config.toml
arch = "vit"
model = "multi-label image tagger"
dataset = "photos of plants, animals and fungi (iNaturalist)"
train_examples = 38949
image_size = 32
crop_scale_min = 0.5
horizontal_flip = true
translate = 0.12
color_jitter = 0.2
norm = "layernorm"
norm_position = "pre"
hidden_act = "gelu"
head_dim = 64
fused_qkv = false
bias = "all"
qk_norm = false
parallel_block = false
moe = "soft"
drop_path = 0.05
num_experts = 8
moe_every = 1
expert_mlp_ratio = 0.25
slots_per_expert = 2
shared_expert = false
patch_size = [4, 4]
conv_stem = false
layers = 8
width = 256
positions = "learned"
pooling = "mean"
num_labels = 75
residual_init = "none"
optimizer = "soap"
beta2 = 0.999
learning_rate = 0.00089
beta1 = 0.95
shampoo_beta = 0.95
eps = 1e-08
precondition_frequency = 16
max_precond_dim = 512
one_sided = false
adamw_lr_other_params = 0.00089
max_grad_norm = 3.0
ema_decay = 0.995
max_steps = 11200
batch_size = 384
epochs = 110.4
lr_schedule = "wsd"
decay_fraction = 0.2
final_lr_fraction = 0.1
warmup_steps = 2240
weight_decay = 0.3
adamw_weight_decay_other_params = 0
Rows from block 2 of a small multi-label image tagger, named by matrix and row number. Rows with one number within an expert belong to one neuron, the router's apart. Each number is 50 + 12 x the weight over its row's rms, rounded and kept within 0 to 99. All counts start at 0. After the name is the row's rms in percent of the matrix's.
Before each expert's rows are labels from the 100 images, of 14848, where the router gives the expert most weight on average: "top examples" is what is common among them. Only what is clearly more common there than usual is listed. The data: photos of plants, animals and fungi (iNaturalist). In brackets: how many of the 100, against the usual share in percent.
# router: slot weights (model.blocks.2.mlp.router.weight, 16x256, trained with AdamW), inputs 172-255
# up: expert up (model.blocks.2.mlp.up, 8x64x256), inputs 172-255
# down: expert down (model.blocks.2.mlp.down, 8x256x64, transposed), outputs 172-255

# expert 7
top examples: class: Aves (89 vs 55.1); order Anseriformes (38 vs 5.5); family: Anatidae (38 vs 5.5)
router.14 097:61 42 76 60 48 65 54 51 53 56 72 56 72 58 38 59 64 54 75 43 50 32 62 57 45 65 58 76 50 53 67 60 39 55 66 51 39 51 32 51 34 50 47 56 39 31 50 46 49 65 44 35 52 65 29 57 51 39 68 44 51 43 57 33 51 39 66 34 18 45 48 48 66 57 15 41 52 54 48 36 35 27 36 51
router.15 084:54 39 37 39 37 28 57 50 42 26 48 23 42 59 59 40 20 34 49 45 53 56 67 43 43 36 53 40 60 42 33 54 63 56 17 68 55 54 67 58 38 52 50 70 64 41 41 51 32 68 37 52 37 62 37 66 41 67 58 44 43 53 59 44 60 46 62 21 58 50 32 55 48 39 44 66 51 51 66 52 59 45 49 45
up.0 091:50 59 57 38 45 44 69 50 36 53 49 68 41 56 37 55 48 32 49 63 48 37 40 52 74 42 38 39 39 40 55 45 58 48 51 39 62 35 33 45 58 37 66 47 45 57 49 50 46 63 59 72 60 83 48 47 62 40 43 29 49 47 47 53 65 35 45 49 69 44 61 59 57 65 59 21 38 59 46 55 55 61 58 40
down.0 098:47 57 53 38 52 60 33 49 41 39 46 22 61 47 63 54 44 49 57 85 41 65 41 46 46 50 50 68 39 68 63 51 47 49 47 59 54 39 57 37 48 49 56 59 39 50 64 69 35 46 41 40 54 48 62 53 47 51 52 31 48 27 72 47 45 71 46 41 45 42 52 61 55 50 64 65 38 50 39 60 53 74 42 57
up.1 103:73 31 50 62 48 51 38 44 19 51 27 63 47 73 62 47 76 64 46 43 44 55 29 60 54 67 25 55 45 48 55 40 39 64 42 45 38 62 25 40 53 57 59 44 52 52 51 76 40 54 56 53 65 51 43 46 54 68 59 48 51 42 35 68 34 53 53 51 38 53 56 50 34 41 49 41 59 41 46 53 54 54 60 46
down.1 106:55 48 47 50 35 36 75 51 41 41 54 56 30 35 56 63 41 52 29 56 22 57 51 62 72 38 49 40 50 61 44 36 78 45 63 47 49 53 45 54 40 39 29 52 56 57 79 45 43 37 44 50 43 65 44 47 55 54 52 73 63 58 62 68 47 42 64 35 36 66 48 34 42 40 39 63 45 70 45 65 66 42 31 60
up.2 101:50 42 52 33 35 45 56 58 35 53 73 66 47 68 79 57 50 56 51 52 44 29 45 60 62 59 69 65 53 41 62 63 45 36 40 55 48 51 74 34 46 46 57 65 58 53 63 54 46 56 52 63 31 31 44 30 76 54 53 31 51 47 26 37 57 61 56 58 33 43 71 47 79 45 66 57 47 49 29 61 59 62 18 58
down.2 100:53 50 44 57 57 61 66 31 50 35 69 51 39 41 56 44 34 43 52 33 59 45 47 37 50 66 55 50 60 27 52 52 51 58 46 42 53 38 45 52 76 74 30 57 56 44 40 35 38 45 49 45 61 66 53 62 46 60 57 63 40 61 39 48 61 55 43 34 50 08 70 60 49 65 43 47 36 38 51 52 46 31 80 50
up.3 100:44 65 28 53 60 28 61 50 82 35 43 61 52 50 54 30 35 66 59 42 74 17 28 44 55 48 64 57 56 41 55 43 60 45 37 30 39 25 47 38 49 61 70 50 64 42 43 36 66 47 82 34 41 43 61 72 44 54 50 37 57 46 57 52 51 29 38 56 41 60 50 53 42 62 57 65 56 54 27 36 56 45 74 59
down.3 094:28 56 32 63 52 71 54 36 61 48 42 54 50 54 49 37 48 47 58 47 54 57 21 24 53 36 58 29 51 58 54 54 37 61 45 64 59 58 66 54 49 43 42 28 51 47 57 47 43 34 54 44 43 37 57 79 48 44 76 44 54 36 44 56 61 58 61 55 27 43 44 31 60 47 30 47 31 64 58 36 58 44 52 54
up.4 117:55 52 57 50 57 32 63 43 68 57 39 54 41 51 57 52 60 74 45 61 65 38 51 66 55 60 48 57 66 64 45 47 64 48 48 39 56 41 52 23 71 60 39 24 43 41 50 07 35 32 59 72 50 68 53 56 52 50 48 36 34 57 53 51 41 60 31 63 57 51 48 44 50 60 64 50 50 35 60 55 55 69 55 29
down.4 111:38 58 50 52 38 33 51 68 25 52 54 52 52 70 64 51 44 51 60 47 24 48 33 54 33 44 35 56 45 64 51 54 57 45 42 51 60 32 59 50 36 10 55 68 42 47 72 64 62 71 35 56 38 37 69 52 36 43 53 60 51 58 48 61 56 39 62 53 55 58 60 60 52 69 42 50 44 59 63 53 56 46 47 50
up.5 091:49 56 71 25 50 30 67 28 48 39 47 55 58 66 43 43 56 35 68 60 56 47 26 71 55 45 46 46 57 35 71 48 32 50 74 56 56 48 36 69 52 39 45 38 55 28 66 54 42 40 51 47 45 59 66 62 42 42 44 44 40 55 41 63 38 53 43 49 45 37 55 36 72 66 40 44 56 62 99 43 47 51 41 45
down.5 101:38 45 69 59 53 55 65 53 40 45 60 64 30 55 54 32 60 46 64 40 36 60 41 59 40 52 46 77 48 57 58 45 45 40 44 52 43 64 51 44 55 62 56 50 51 41 58 58 45 64 26 36 53 38 45 47 47 54 64 63 72 37 54 28 46 35 33 29 64 51 48 56 46 35 43 38 55 47 49 65 80 38 52 50
up.6 099:40 24 51 72 72 60 48 55 56 64 59 17 62 50 59 53 48 44 50 49 74 51 43 29 57 49 37 48 34 49 53 41 44 78 73 30 44 66 35 46 62 61 61 59 62 61 50 49 37 44 68 30 43 52 53 46 63 23 45 24 57 27 30 41 56 45 45 65 59 54 50 44 55 55 55 59 49 56 52 45 60 41 52 49
down.6 099:51 65 63 57 45 39 41 53 46 51 42 38 46 43 47 62 41 57 46 46 60 50 44 61 63 86 50 39 64 44 64 58 48 62 48 38 53 46 44 36 55 45 31 32 91 32 18 45 58 43 43 67 41 45 44 49 45 53 31 44 56 62 32 25 44 54 70 35 41 39 49 60 44 46 56 48 43 65 50 62 55 60 60 47
up.7 094:67 61 38 63 44 53 55 49 52 62 62 55 52 22 45 59 45 47 62 74 55 54 56 36 45 36 50 31 53 54 49 36 59 52 21 30 61 58 14 57 46 45 33 42 53 48 21 28 44 73 36 38 65 51 53 50 47 59 52 47 58 69 60 33 41 63 28 55 53 73 59 60 84 50 57 39 44 30 56 52 65 53 72 74
down.7 092:42 33 53 48 49 46 61 57 44 41 25 52 63 40 42 50 44 68 41 31 32 55 43 48 41 48 39 49 51 50 60 46 44 65 64 33 56 49 54 29 42 29 54 49 39 59 34 56 47 28 53 40 38 37 66 56 49 47 49 65 29 62 37 20 58 59 29 58 50 38 29 57 56 38 57 40 53 49 55 47 51 32 43 21

# expert 5
top examples: class: Aves (99 vs 55.1); order Accipitriformes (44 vs 3.9); family: Accipitridae (34 vs 3.3)
router.10 105:66 25 48 54 36 32 54 56 41 67 53 58 41 58 32 59 52 49 43 55 42 68 69 65 39 49 45 61 43 59 62 48 17 58 32 49 58 66 49 69 55 50 38 52 51 44 48 54 68 64 39 51 57 79 56 46 32 34 50 70 66 40 53 54 54 51 67 50 41 22 42 56 44 55 37 40 66 49 53 41 19 24 51 53
router.11 110:55 35 28 38 35 52 53 61 37 37 47 39 40 65 34 44 28 44 55 54 42 43 71 50 46 40 53 48 57 68 36 39 41 53 36 62 49 72 78 53 44 57 46 65 63 50 69 48 55 57 35 38 59 60 51 52 39 41 63 76 48 53 56 46 36 49 59 27 53 35 30 39 53 52 31 62 64 58 60 41 64 40 48 49
up.0 097:54 34 56 51 46 55 54 50 47 46 59 43 41 58 61 55 39 36 53 51 51 26 40 41 76 37 55 17 67 36 74 63 52 43 20 49 64 57 43 53 48 44 58 59 69 54 40 72 70 67 68 15 56 40 31 35 40 60 54 68 44 47 32 63 40 61 44 41 41 46 67 62 72 39 49 40 53 33 55 64 61 58 40 58
down.0 101:78 44 40 58 65 48 26 34 49 39 51 46 46 56 34 59 33 62 69 42 64 49 41 59 32 31 37 50 48 54 41 54 72 37 24 30 62 72 52 46 50 40 48 51 49 35 36 30 51 30 53 49 44 66 29 45 40 32 48 54 68 54 65 65 61 38 82 45 71 33 37 59 51 51 17 49 67 42 58 52 43 47 58 56
up.1 106:59 57 58 34 27 27 36 64 49 58 57 52 51 78 72 42 49 42 29 45 57 63 31 22 49 30 33 39 47 34 78 68 58 52 43 44 38 50 41 49 49 55 48 57 35 50 53 53 55 45 50 50 54 61 62 65 57 51 46 10 59 44 46 24 33 51 50 46 56 71 58 46 53 30 67 61 16 51 35 57 45 55 65 46
down.1 103:47 35 40 26 45 48 67 48 43 66 53 46 49 58 34 68 36 51 55 63 24 46 48 50 45 48 31 42 54 73 33 42 54 60 41 59 44 53 77 59 37 54 45 34 60 57 78 60 63 60 69 65 59 58 68 35 44 71 55 62 36 59 44 31 68 65 73 14 46 44 19 54 40 36 39 37 49 46 64 31 74 42 59 36
up.2 097:64 39 44 45 60 74 47 40 50 54 59 41 60 69 65 60 52 66 44 46 53 34 55 57 34 30 60 34 70 71 31 52 49 33 33 30 53 27 47 73 62 56 31 39 48 55 16 53 52 58 55 39 56 51 49 47 22 35 62 75 47 44 29 52 57 52 45 61 52 44 71 47 61 43 30 65 57 70 51 49 50 59 56 67
down.2 100:44 52 48 61 47 36 23 42 50 69 46 62 49 43 43 28 52 29 54 33 57 63 61 44 50 45 55 41 51 44 45 43 48 64 35 45 56 43 16 37 53 36 52 67 65 51 53 39 44 50 56 36 57 50 48 33 68 53 47 49 54 65 54 58 26 39 63 31 72 41 36 47 23 51 68 48 38 18 55 38 55 44 53 63
up.3 103:49 49 46 54 32 37 39 25 47 17 69 65 39 41 44 52 43 51 29 78 49 53 41 47 54 64 45 46 50 65 38 37 28 44 59 46 41 52 62 64 75 60 33 25 57 25 53 51 66 64 25 37 60 49 64 66 66 58 62 44 71 58 65 69 50 56 63 47 47 46 50 56 54 45 65 60 52 42 44 70 59 55 57 49
down.3 104:71 47 31 24 52 45 61 47 49 69 41 70 31 52 26 41 51 49 51 57 43 68 64 34 51 32 52 49 61 62 72 54 44 46 51 40 64 65 34 18 67 37 36 56 44 45 59 57 39 68 45 64 71 66 50 48 40 35 45 54 41 57 62 43 59 62 23 54 65 54 48 33 49 63 30 54 44 49 59 47 46 41 45 40
up.4 094:63 36 32 63 57 42 47 55 55 47 51 44 53 64 45 44 58 64 41 53 53 66 43 54 55 40 61 72 34 57 41 54 41 47 54 31 29 57 61 65 47 47 48 63 57 38 52 76 53 52 64 48 58 44 47 44 36 54 64 62 57 65 30 40 44 39 60 64 70 62 53 54 54 30 35 43 51 54 58 54 63 48 36 50
down.4 090:63 63 21 40 37 65 65 47 34 63 52 27 56 60 69 44 32 38 53 44 31 67 61 67 62 41 45 59 49 56 48 26 40 38 55 57 54 66 38 51 77 47 27 41 44 48 54 57 52 44 40 25 13 27 46 37 38 49 45 43 59 51 42 47 45 80 51 41 53 57 46 43 40 72 48 58 32 44 56 48 55 52 57 48
up.5 107:49 50 59 63 58 67 42 66 57 62 44 39 46 49 54 42 37 45 47 46 47 62 32 56 42 50 43 26 44 45 47 31 53 42 46 77 58 59 50 40 37 55 55 73 42 56 33 47 49 51 55 60 35 72 77 60 54 42 29 56 40 45 49 52 44 60 51 71 51 46 38 57 57 50 67 47 38 50 44 46 59 70 56 29
down.5 103:52 45 38 58 54 59 44 57 49 45 59 31 62 52 57 60 76 45 62 69 50 58 59 52 73 62 30 84 42 59 58 51 57 61 59 41 50 70 64 64 36 36 44 59 49 65 52 27 62 62 58 51 40 28 40 46 55 54 28 23 53 37 54 44 70 36 49 45 56 45 48 48 45 51 45 38 66 50 69 51 46 34 63 60
up.6 100:46 37 52 60 54 43 47 48 19 47 50 37 47 65 52 60 45 38 58 41 52 68 42 47 66 41 52 45 40 51 63 31 21 61 52 37 35 74 42 59 30 36 39 53 34 55 52 61 37 47 51 35 47 45 48 55 63 54 21 59 50 34 32 37 59 42 52 47 53 33 27 60 74 81 33 51 57 42 53 45 50 78 64 43
down.6 097:49 33 35 50 54 80 53 72 54 63 53 52 38 37 41 29 56 45 55 55 40 48 50 41 41 28 57 56 44 51 43 43 47 54 50 47 78 48 56 55 49 62 72 42 52 34 63 37 63 34 27 78 51 70 61 45 54 45 69 49 42 34 49 59 59 36 46 53 67 67 38 49 29 32 43 32 55 16 61 40 60 29 50 80
up.7 102:62 54 47 41 56 40 61 48 53 45 49 52 49 35 48 77 52 71 51 75 27 46 35 63 47 42 75 44 62 72 53 62 41 37 45 30 57 47 70 33 51 54 33 49 62 39 48 69 15 55 32 33 55 43 43 55 55 55 50 52 55 61 40 87 56 49 44 61 65 45 54 69 60 51 53 37 25 61 59 45 63 61 54 47
down.7 100:36 43 44 42 52 61 55 52 25 72 65 61 42 44 41 30 34 39 40 53 59 56 59 36 36 49 54 43 51 65 39 20 39 47 43 44 49 77 45 47 41 46 59 53 47 53 61 56 74 45 66 58 45 43 51 60 45 74 35 62 33 39 47 42 38 51 45 63 67 33 46 52 67 59 39 36 62 43 40 43 41 57 25 41

# expert 6
top examples: kingdom Plantae (28 vs 7.3); phylum Tracheophyta (28 vs 7.3); class Magnoliopsida (25 vs 5.5)
router.12 113:57 49 39 55 38 48 50 56 47 47 45 42 39 40 38 46 60 55 38 66 53 54 46 61 47 59 39 52 60 55 30 39 42 38 49 33 49 58 76 49 56 42 50 41 46 45 57 41 49 69 51 69 52 51 78 45 56 42 41 60 58 34 50 50 18 59 39 66 53 66 49 54 48 50 66 73 53 40 29 48 56 56 55 22
router.13 112:56 49 40 45 37 37 55 55 32 49 43 44 34 38 47 63 47 64 36 68 49 60 55 49 43 43 44 36 62 47 22 46 38 51 44 36 61 49 82 40 37 26 39 45 44 34 55 31 46 74 41 75 44 50 82 55 39 44 41 57 50 45 49 70 38 73 33 70 52 72 38 43 51 44 68 70 42 45 45 52 62 51 69 26
up.0 095:77 48 46 49 42 42 62 59 70 42 50 50 53 85 47 35 56 17 60 65 52 40 66 43 27 52 45 42 44 52 46 30 59 43 59 62 61 59 26 49 37 48 59 49 41 53 42 57 51 58 59 54 53 61 60 44 61 49 45 75 53 33 53 54 43 40 51 66 57 53 38 57 25 48 70 57 42 70 53 50 52 67 49 64
down.0 091:59 41 45 48 51 53 35 63 34 39 43 45 73 31 51 45 60 56 38 31 32 60 27 64 35 53 50 34 33 45 42 51 60 30 67 54 27 51 56 41 41 48 65 60 47 42 51 42 39 65 66 59 53 52 32 37 49 50 60 47 53 52 58 58 51 73 36 61 53 58 47 47 45 47 52 41 53 73 27 57 48 63 40 50
up.1 106:50 62 31 66 59 55 65 49 50 46 44 37 19 57 31 38 34 59 46 47 42 70 38 50 53 53 49 46 55 64 28 34 56 51 76 40 51 53 44 41 43 62 51 26 46 51 38 61 56 37 57 52 52 44 50 64 64 23 57 53 44 63 59 59 60 37 46 67 58 51 34 52 43 37 59 61 41 62 56 68 62 29 40 48
down.1 103:68 38 55 36 40 45 65 46 66 62 39 50 61 51 56 53 60 22 44 44 43 50 50 45 52 54 53 55 47 58 43 52 47 46 37 61 26 58 49 54 65 41 63 64 48 37 25 65 40 63 51 50 41 45 52 53 47 58 41 43 38 31 64 46 30 50 40 60 55 69 52 44 41 47 56 53 54 68 29 67 23 58 36 34
up.2 104:63 48 57 48 54 44 50 51 58 55 32 38 45 38 37 61 50 47 45 69 36 46 30 57 63 33 46 45 49 50 53 46 64 69 52 42 58 47 46 68 62 71 45 28 57 57 61 39 55 29 57 50 65 41 70 71 64 54 45 50 64 45 40 37 57 51 74 50 56 40 52 56 42 59 43 49 45 51 51 37 41 47 67 47
down.2 099:62 21 47 39 66 66 55 48 44 41 66 71 52 50 36 34 50 55 58 50 50 57 60 45 55 57 69 30 59 59 24 42 40 49 47 53 74 60 46 61 78 55 49 48 42 44 59 50 28 60 52 38 36 56 57 49 31 50 76 53 49 54 36 47 41 50 50 66 54 51 65 42 52 54 57 42 29 64 55 37 46 33 50 49
up.3 091:29 62 48 34 43 45 52 38 69 50 58 37 35 61 52 62 31 51 54 14 50 46 43 33 53 51 54 27 37 48 55 38 48 23 56 53 50 37 68 49 43 33 32 56 41 46 73 37 49 41 49 51 37 36 51 44 31 53 61 66 52 43 49 47 40 48 58 57 46 66 56 51 59 50 57 45 55 53 58 54 33 67 27 48
down.3 088:66 28 64 48 58 53 56 52 50 76 52 59 45 60 49 42 59 62 64 69 54 36 39 62 47 35 61 67 55 50 39 40 41 66 32 33 49 40 69 66 49 62 49 39 54 48 44 63 62 65 64 67 68 69 82 64 65 30 34 52 31 54 49 39 51 50 35 46 29 49 57 54 60 44 41 70 50 50 56 45 51 31 39 44
up.4 102:55 50 28 68 36 46 44 66 53 40 40 44 74 33 56 60 61 38 46 33 49 44 55 53 38 52 39 37 59 32 71 48 55 34 35 45 43 53 41 34 52 42 58 59 27 68 16 41 46 33 56 56 69 54 77 61 51 52 31 35 40 55 53 47 38 56 33 67 40 47 39 44 58 36 57 52 41 50 56 57 52 64 42 54
down.4 102:64 68 45 56 49 45 50 69 30 38 48 63 42 44 51 68 66 33 59 49 21 55 79 54 46 70 68 35 57 44 42 49 32 49 44 45 54 48 55 36 43 40 18 57 35 46 76 50 31 44 56 43 50 46 53 53 50 62 51 56 47 54 39 65 40 52 49 57 10 65 72 60 41 49 57 57 56 54 61 58 68 31 37 63
up.5 101:20 36 38 38 17 60 59 58 57 46 42 46 51 52 35 42 52 43 44 45 42 63 80 66 58 35 51 59 56 46 59 58 74 71 71 56 76 50 60 41 55 62 59 53 41 78 48 43 39 40 70 37 65 37 50 56 40 50 28 46 58 40 24 57 56 72 49 42 54 53 43 48 33 80 42 48 73 45 54 60 58 38 44 57
down.5 117:40 56 56 52 57 67 38 33 49 30 56 68 58 52 52 71 40 61 60 33 40 47 78 61 41 59 39 59 58 51 69 44 38 54 52 50 43 63 53 55 35 48 45 48 32 58 47 55 47 40 50 55 45 41 29 27 56 52 50 50 18 53 39 33 57 57 33 32 45 53 50 55 45 63 47 36 76 49 38 52 71 52 40 30
up.6 093:62 38 48 51 27 30 29 52 55 44 46 36 34 53 31 46 57 39 26 56 43 60 33 44 45 61 47 45 53 41 52 59 59 56 37 45 49 62 51 56 60 51 69 59 59 51 55 27 26 60 68 42 45 48 63 37 59 46 46 65 40 61 46 45 59 44 49 45 49 39 50 58 54 52 38 52 50 60 63 43 34 71 41 63
down.6 097:50 51 35 42 64 53 47 45 45 44 53 42 41 19 42 46 51 49 53 24 44 50 52 55 44 47 63 45 51 25 70 58 64 43 48 48 48 48 66 65 46 45 61 75 53 64 61 66 65 56 73 64 53 26 61 46 68 48 39 54 68 57 49 50 72 48 67 48 43 36 60 63 51 60 38 39 56 53 62 62 39 46 46 44
up.7 094:63 52 51 57 41 25 40 47 48 63 55 68 61 51 53 69 45 69 33 66 53 44 46 38 63 52 56 47 63 53 54 62 54 58 43 49 50 29 59 44 43 63 61 41 38 42 67 63 27 34 45 49 54 50 40 44 32 42 71 45 40 57 54 49 36 44 64 30 67 48 54 38 30 47 36 38 63 43 59 53 48 42 64 44
down.7 095:59 71 62 55 59 44 26 58 23 46 44 27 63 55 36 57 38 41 53 21 57 41 48 14 51 61 50 50 53 48 55 61 56 76 72 52 50 46 43 54 68 58 76 36 57 56 44 52 52 40 53 35 55 28 44 42 38 60 52 76 40 70 33 39 57 52 66 71 49 40 53 49 36 42 45 44 30 37 59 53 46 72 49 40

# expert 1
top examples: phylum Arthropoda (70 vs 30.8); class Insecta (60 vs 29.2)
router.2 114:59 41 59 54 62 43 50 58 48 55 61 37 68 72 48 55 45 52 74 41 58 54 66 43 55 59 53 65 47 54 77 65 65 43 61 68 44 41 38 73 54 57 69 50 49 61 40 51 62 39 55 23 57 48 29 51 51 23 35 56 54 31 67 15 40 46 62 24 33 21 54 35 57 63 34 47 55 52 56 43 30 33 26 60
router.3 118:31 57 55 51 38 39 60 59 53 45 55 47 42 67 54 36 40 28 62 21 52 58 61 53 41 43 55 55 45 41 69 53 63 35 55 61 53 54 30 67 57 55 65 57 52 58 43 74 49 29 49 38 60 51 18 68 44 59 55 48 37 64 51 35 72 36 56 36 49 11 63 48 61 52 44 41 54 60 74 48 44 45 30 58
up.0 104:43 61 56 60 25 60 65 34 56 40 41 51 64 56 55 65 50 37 45 39 68 48 51 43 57 40 38 41 59 62 62 31 53 55 77 42 25 49 45 43 70 74 48 49 34 69 46 43 50 42 33 66 61 55 50 35 73 51 52 54 86 53 51 45 52 51 47 56 53 23 65 61 56 49 56 41 36 46 40 55 31 50 67 33
down.0 104:47 37 48 40 49 42 49 53 56 64 34 58 47 39 42 51 57 29 46 58 65 60 74 51 39 70 47 53 44 58 61 48 63 55 60 41 57 40 66 31 70 63 32 40 45 65 38 68 54 51 61 42 52 56 57 60 35 49 47 41 60 68 70 58 60 42 50 59 58 59 69 39 44 32 31 48 52 46 31 55 70 40 47 67
up.1 105:45 53 57 32 41 44 40 58 28 48 47 39 30 44 71 50 63 47 41 78 64 56 53 29 75 48 46 45 44 65 72 71 65 41 44 54 44 44 44 35 45 42 34 53 37 34 63 40 61 51 55 72 54 47 75 55 69 32 52 32 51 57 67 39 28 44 73 51 40 67 52 43 51 60 50 40 48 45 58 66 38 43 63 67
down.1 102:58 44 61 49 55 49 55 55 46 47 41 36 56 42 56 69 50 51 43 35 60 14 74 45 41 32 34 61 66 49 62 49 46 45 46 55 47 57 54 28 63 50 48 49 55 52 40 62 54 69 66 46 44 49 60 35 35 46 22 45 25 57 49 48 57 54 44 37 46 46 52 54 58 53 59 53 41 58 25 33 44 60 37 64
up.2 108:73 54 54 52 58 68 63 62 51 47 49 50 65 67 48 48 37 32 45 59 55 58 61 33 58 26 66 79 22 36 52 46 50 64 31 31 49 50 50 53 41 58 35 61 51 47 48 39 59 62 46 55 56 49 45 44 50 65 59 65 62 56 36 48 53 67 31 54 42 62 26 57 38 61 53 66 29 46 36 44 45 60 60 35
down.2 106:43 48 62 48 60 47 47 71 51 58 48 57 55 45 54 58 48 48 45 38 36 36 65 44 42 42 63 84 35 41 44 54 68 51 32 43 68 52 53 44 22 38 67 63 67 45 71 63 31 43 34 52 48 65 53 47 65 30 51 60 34 37 41 62 40 49 65 57 49 40 50 34 33 64 47 37 69 43 43 61 79 40 37 57
up.3 096:78 44 39 37 49 35 63 43 53 69 20 39 60 57 56 67 43 38 43 68 44 55 63 33 53 69 50 38 63 36 70 47 28 45 53 53 60 52 66 40 18 60 50 39 61 63 55 35 34 40 65 40 52 64 61 36 46 50 40 51 56 46 78 43 37 45 47 43 65 39 47 42 44 38 79 60 54 66 47 54 69 76 41 37
down.3 095:57 44 67 39 44 39 58 66 60 43 41 49 59 37 49 69 36 56 70 42 43 70 56 42 78 42 66 34 49 46 60 75 42 39 44 70 46 51 36 47 44 74 54 53 56 42 55 59 34 59 26 38 44 32 58 74 33 31 49 48 65 44 27 47 68 47 40 36 49 47 44 65 31 53 68 53 43 70 73 50 38 48 64 55
up.4 096:33 40 67 61 55 70 45 43 58 66 42 41 40 53 51 55 49 41 46 60 52 23 65 38 50 44 53 59 57 51 53 50 59 60 66 50 47 64 60 44 56 23 48 50 38 65 60 52 54 76 77 53 70 68 42 53 56 75 54 54 16 67 65 54 44 39 63 44 52 30 48 52 58 59 55 48 44 41 59 43 42 43 34 60
down.4 095:47 60 52 45 44 60 59 32 28 37 58 49 36 31 41 52 39 41 48 34 52 57 54 20 49 41 50 29 33 59 39 45 52 57 46 45 45 51 46 57 37 51 50 44 66 38 45 46 62 58 55 66 30 48 44 49 45 56 51 44 44 57 47 40 28 51 36 64 41 51 60 47 25 40 62 43 59 48 42 66 57 38 61 49
up.5 110:62 30 63 59 66 55 54 51 36 58 44 51 58 51 32 47 47 43 33 46 46 44 66 58 38 49 51 45 50 52 43 41 59 46 58 65 61 67 47 59 38 52 55 46 49 74 46 20 31 54 42 49 41 37 46 68 63 20 36 41 53 43 46 35 36 44 23 49 62 31 47 72 64 49 49 42 51 46 59 61 51 47 52 37
down.5 102:56 45 53 61 60 43 23 67 57 50 69 97 65 52 61 48 56 61 46 85 52 58 41 45 45 28 57 66 49 42 64 45 62 37 66 56 49 35 50 59 61 54 44 51 59 68 46 50 64 39 38 62 58 49 63 47 39 69 51 41 42 53 37 50 72 36 61 45 57 48 28 48 51 56 38 52 37 65 67 55 51 40 59 63
up.6 106:42 60 66 44 39 44 35 64 43 53 45 43 39 59 59 55 59 42 37 52 58 35 23 16 52 45 43 55 43 23 46 31 31 64 62 41 49 47 56 47 46 68 36 29 46 34 43 55 56 65 57 50 43 48 62 33 41 50 29 60 56 46 60 56 53 71 08 49 54 28 40 55 44 53 36 37 29 47 39 48 42 72 58 47
down.6 105:42 55 61 51 75 59 77 48 41 63 60 62 51 52 41 65 62 11 53 42 53 51 71 53 60 49 57 52 57 35 32 68 74 20 63 46 38 44 42 58 63 27 56 51 28 51 34 34 45 56 46 38 60 55 60 48 54 36 56 37 61 56 37 58 31 29 71 41 24 41 52 61 53 45 60 74 44 39 73 68 52 57 65 56
up.7 100:68 42 39 59 45 37 58 42 53 45 69 47 50 66 29 59 44 62 38 52 56 56 45 37 66 39 47 59 54 63 39 68 57 48 44 25 57 25 61 60 51 37 56 36 62 38 29 61 45 46 33 51 46 55 56 52 47 40 42 54 26 40 45 67 23 60 42 58 62 71 64 66 46 38 68 46 63 45 55 62 71 53 35 53
down.7 104:64 55 59 38 49 47 66 57 45 46 50 32 60 53 61 41 67 53 38 79 39 51 38 52 66 66 25 43 41 33 61 72 29 57 57 46 53 44 69 53 63 62 46 34 88 37 60 38 48 42 47 43 40 72 63 33 42 55 56 47 61 42 40 43 37 51 57 35 46 48 39 59 43 45 35 72 49 69 35 58 56 48 52 56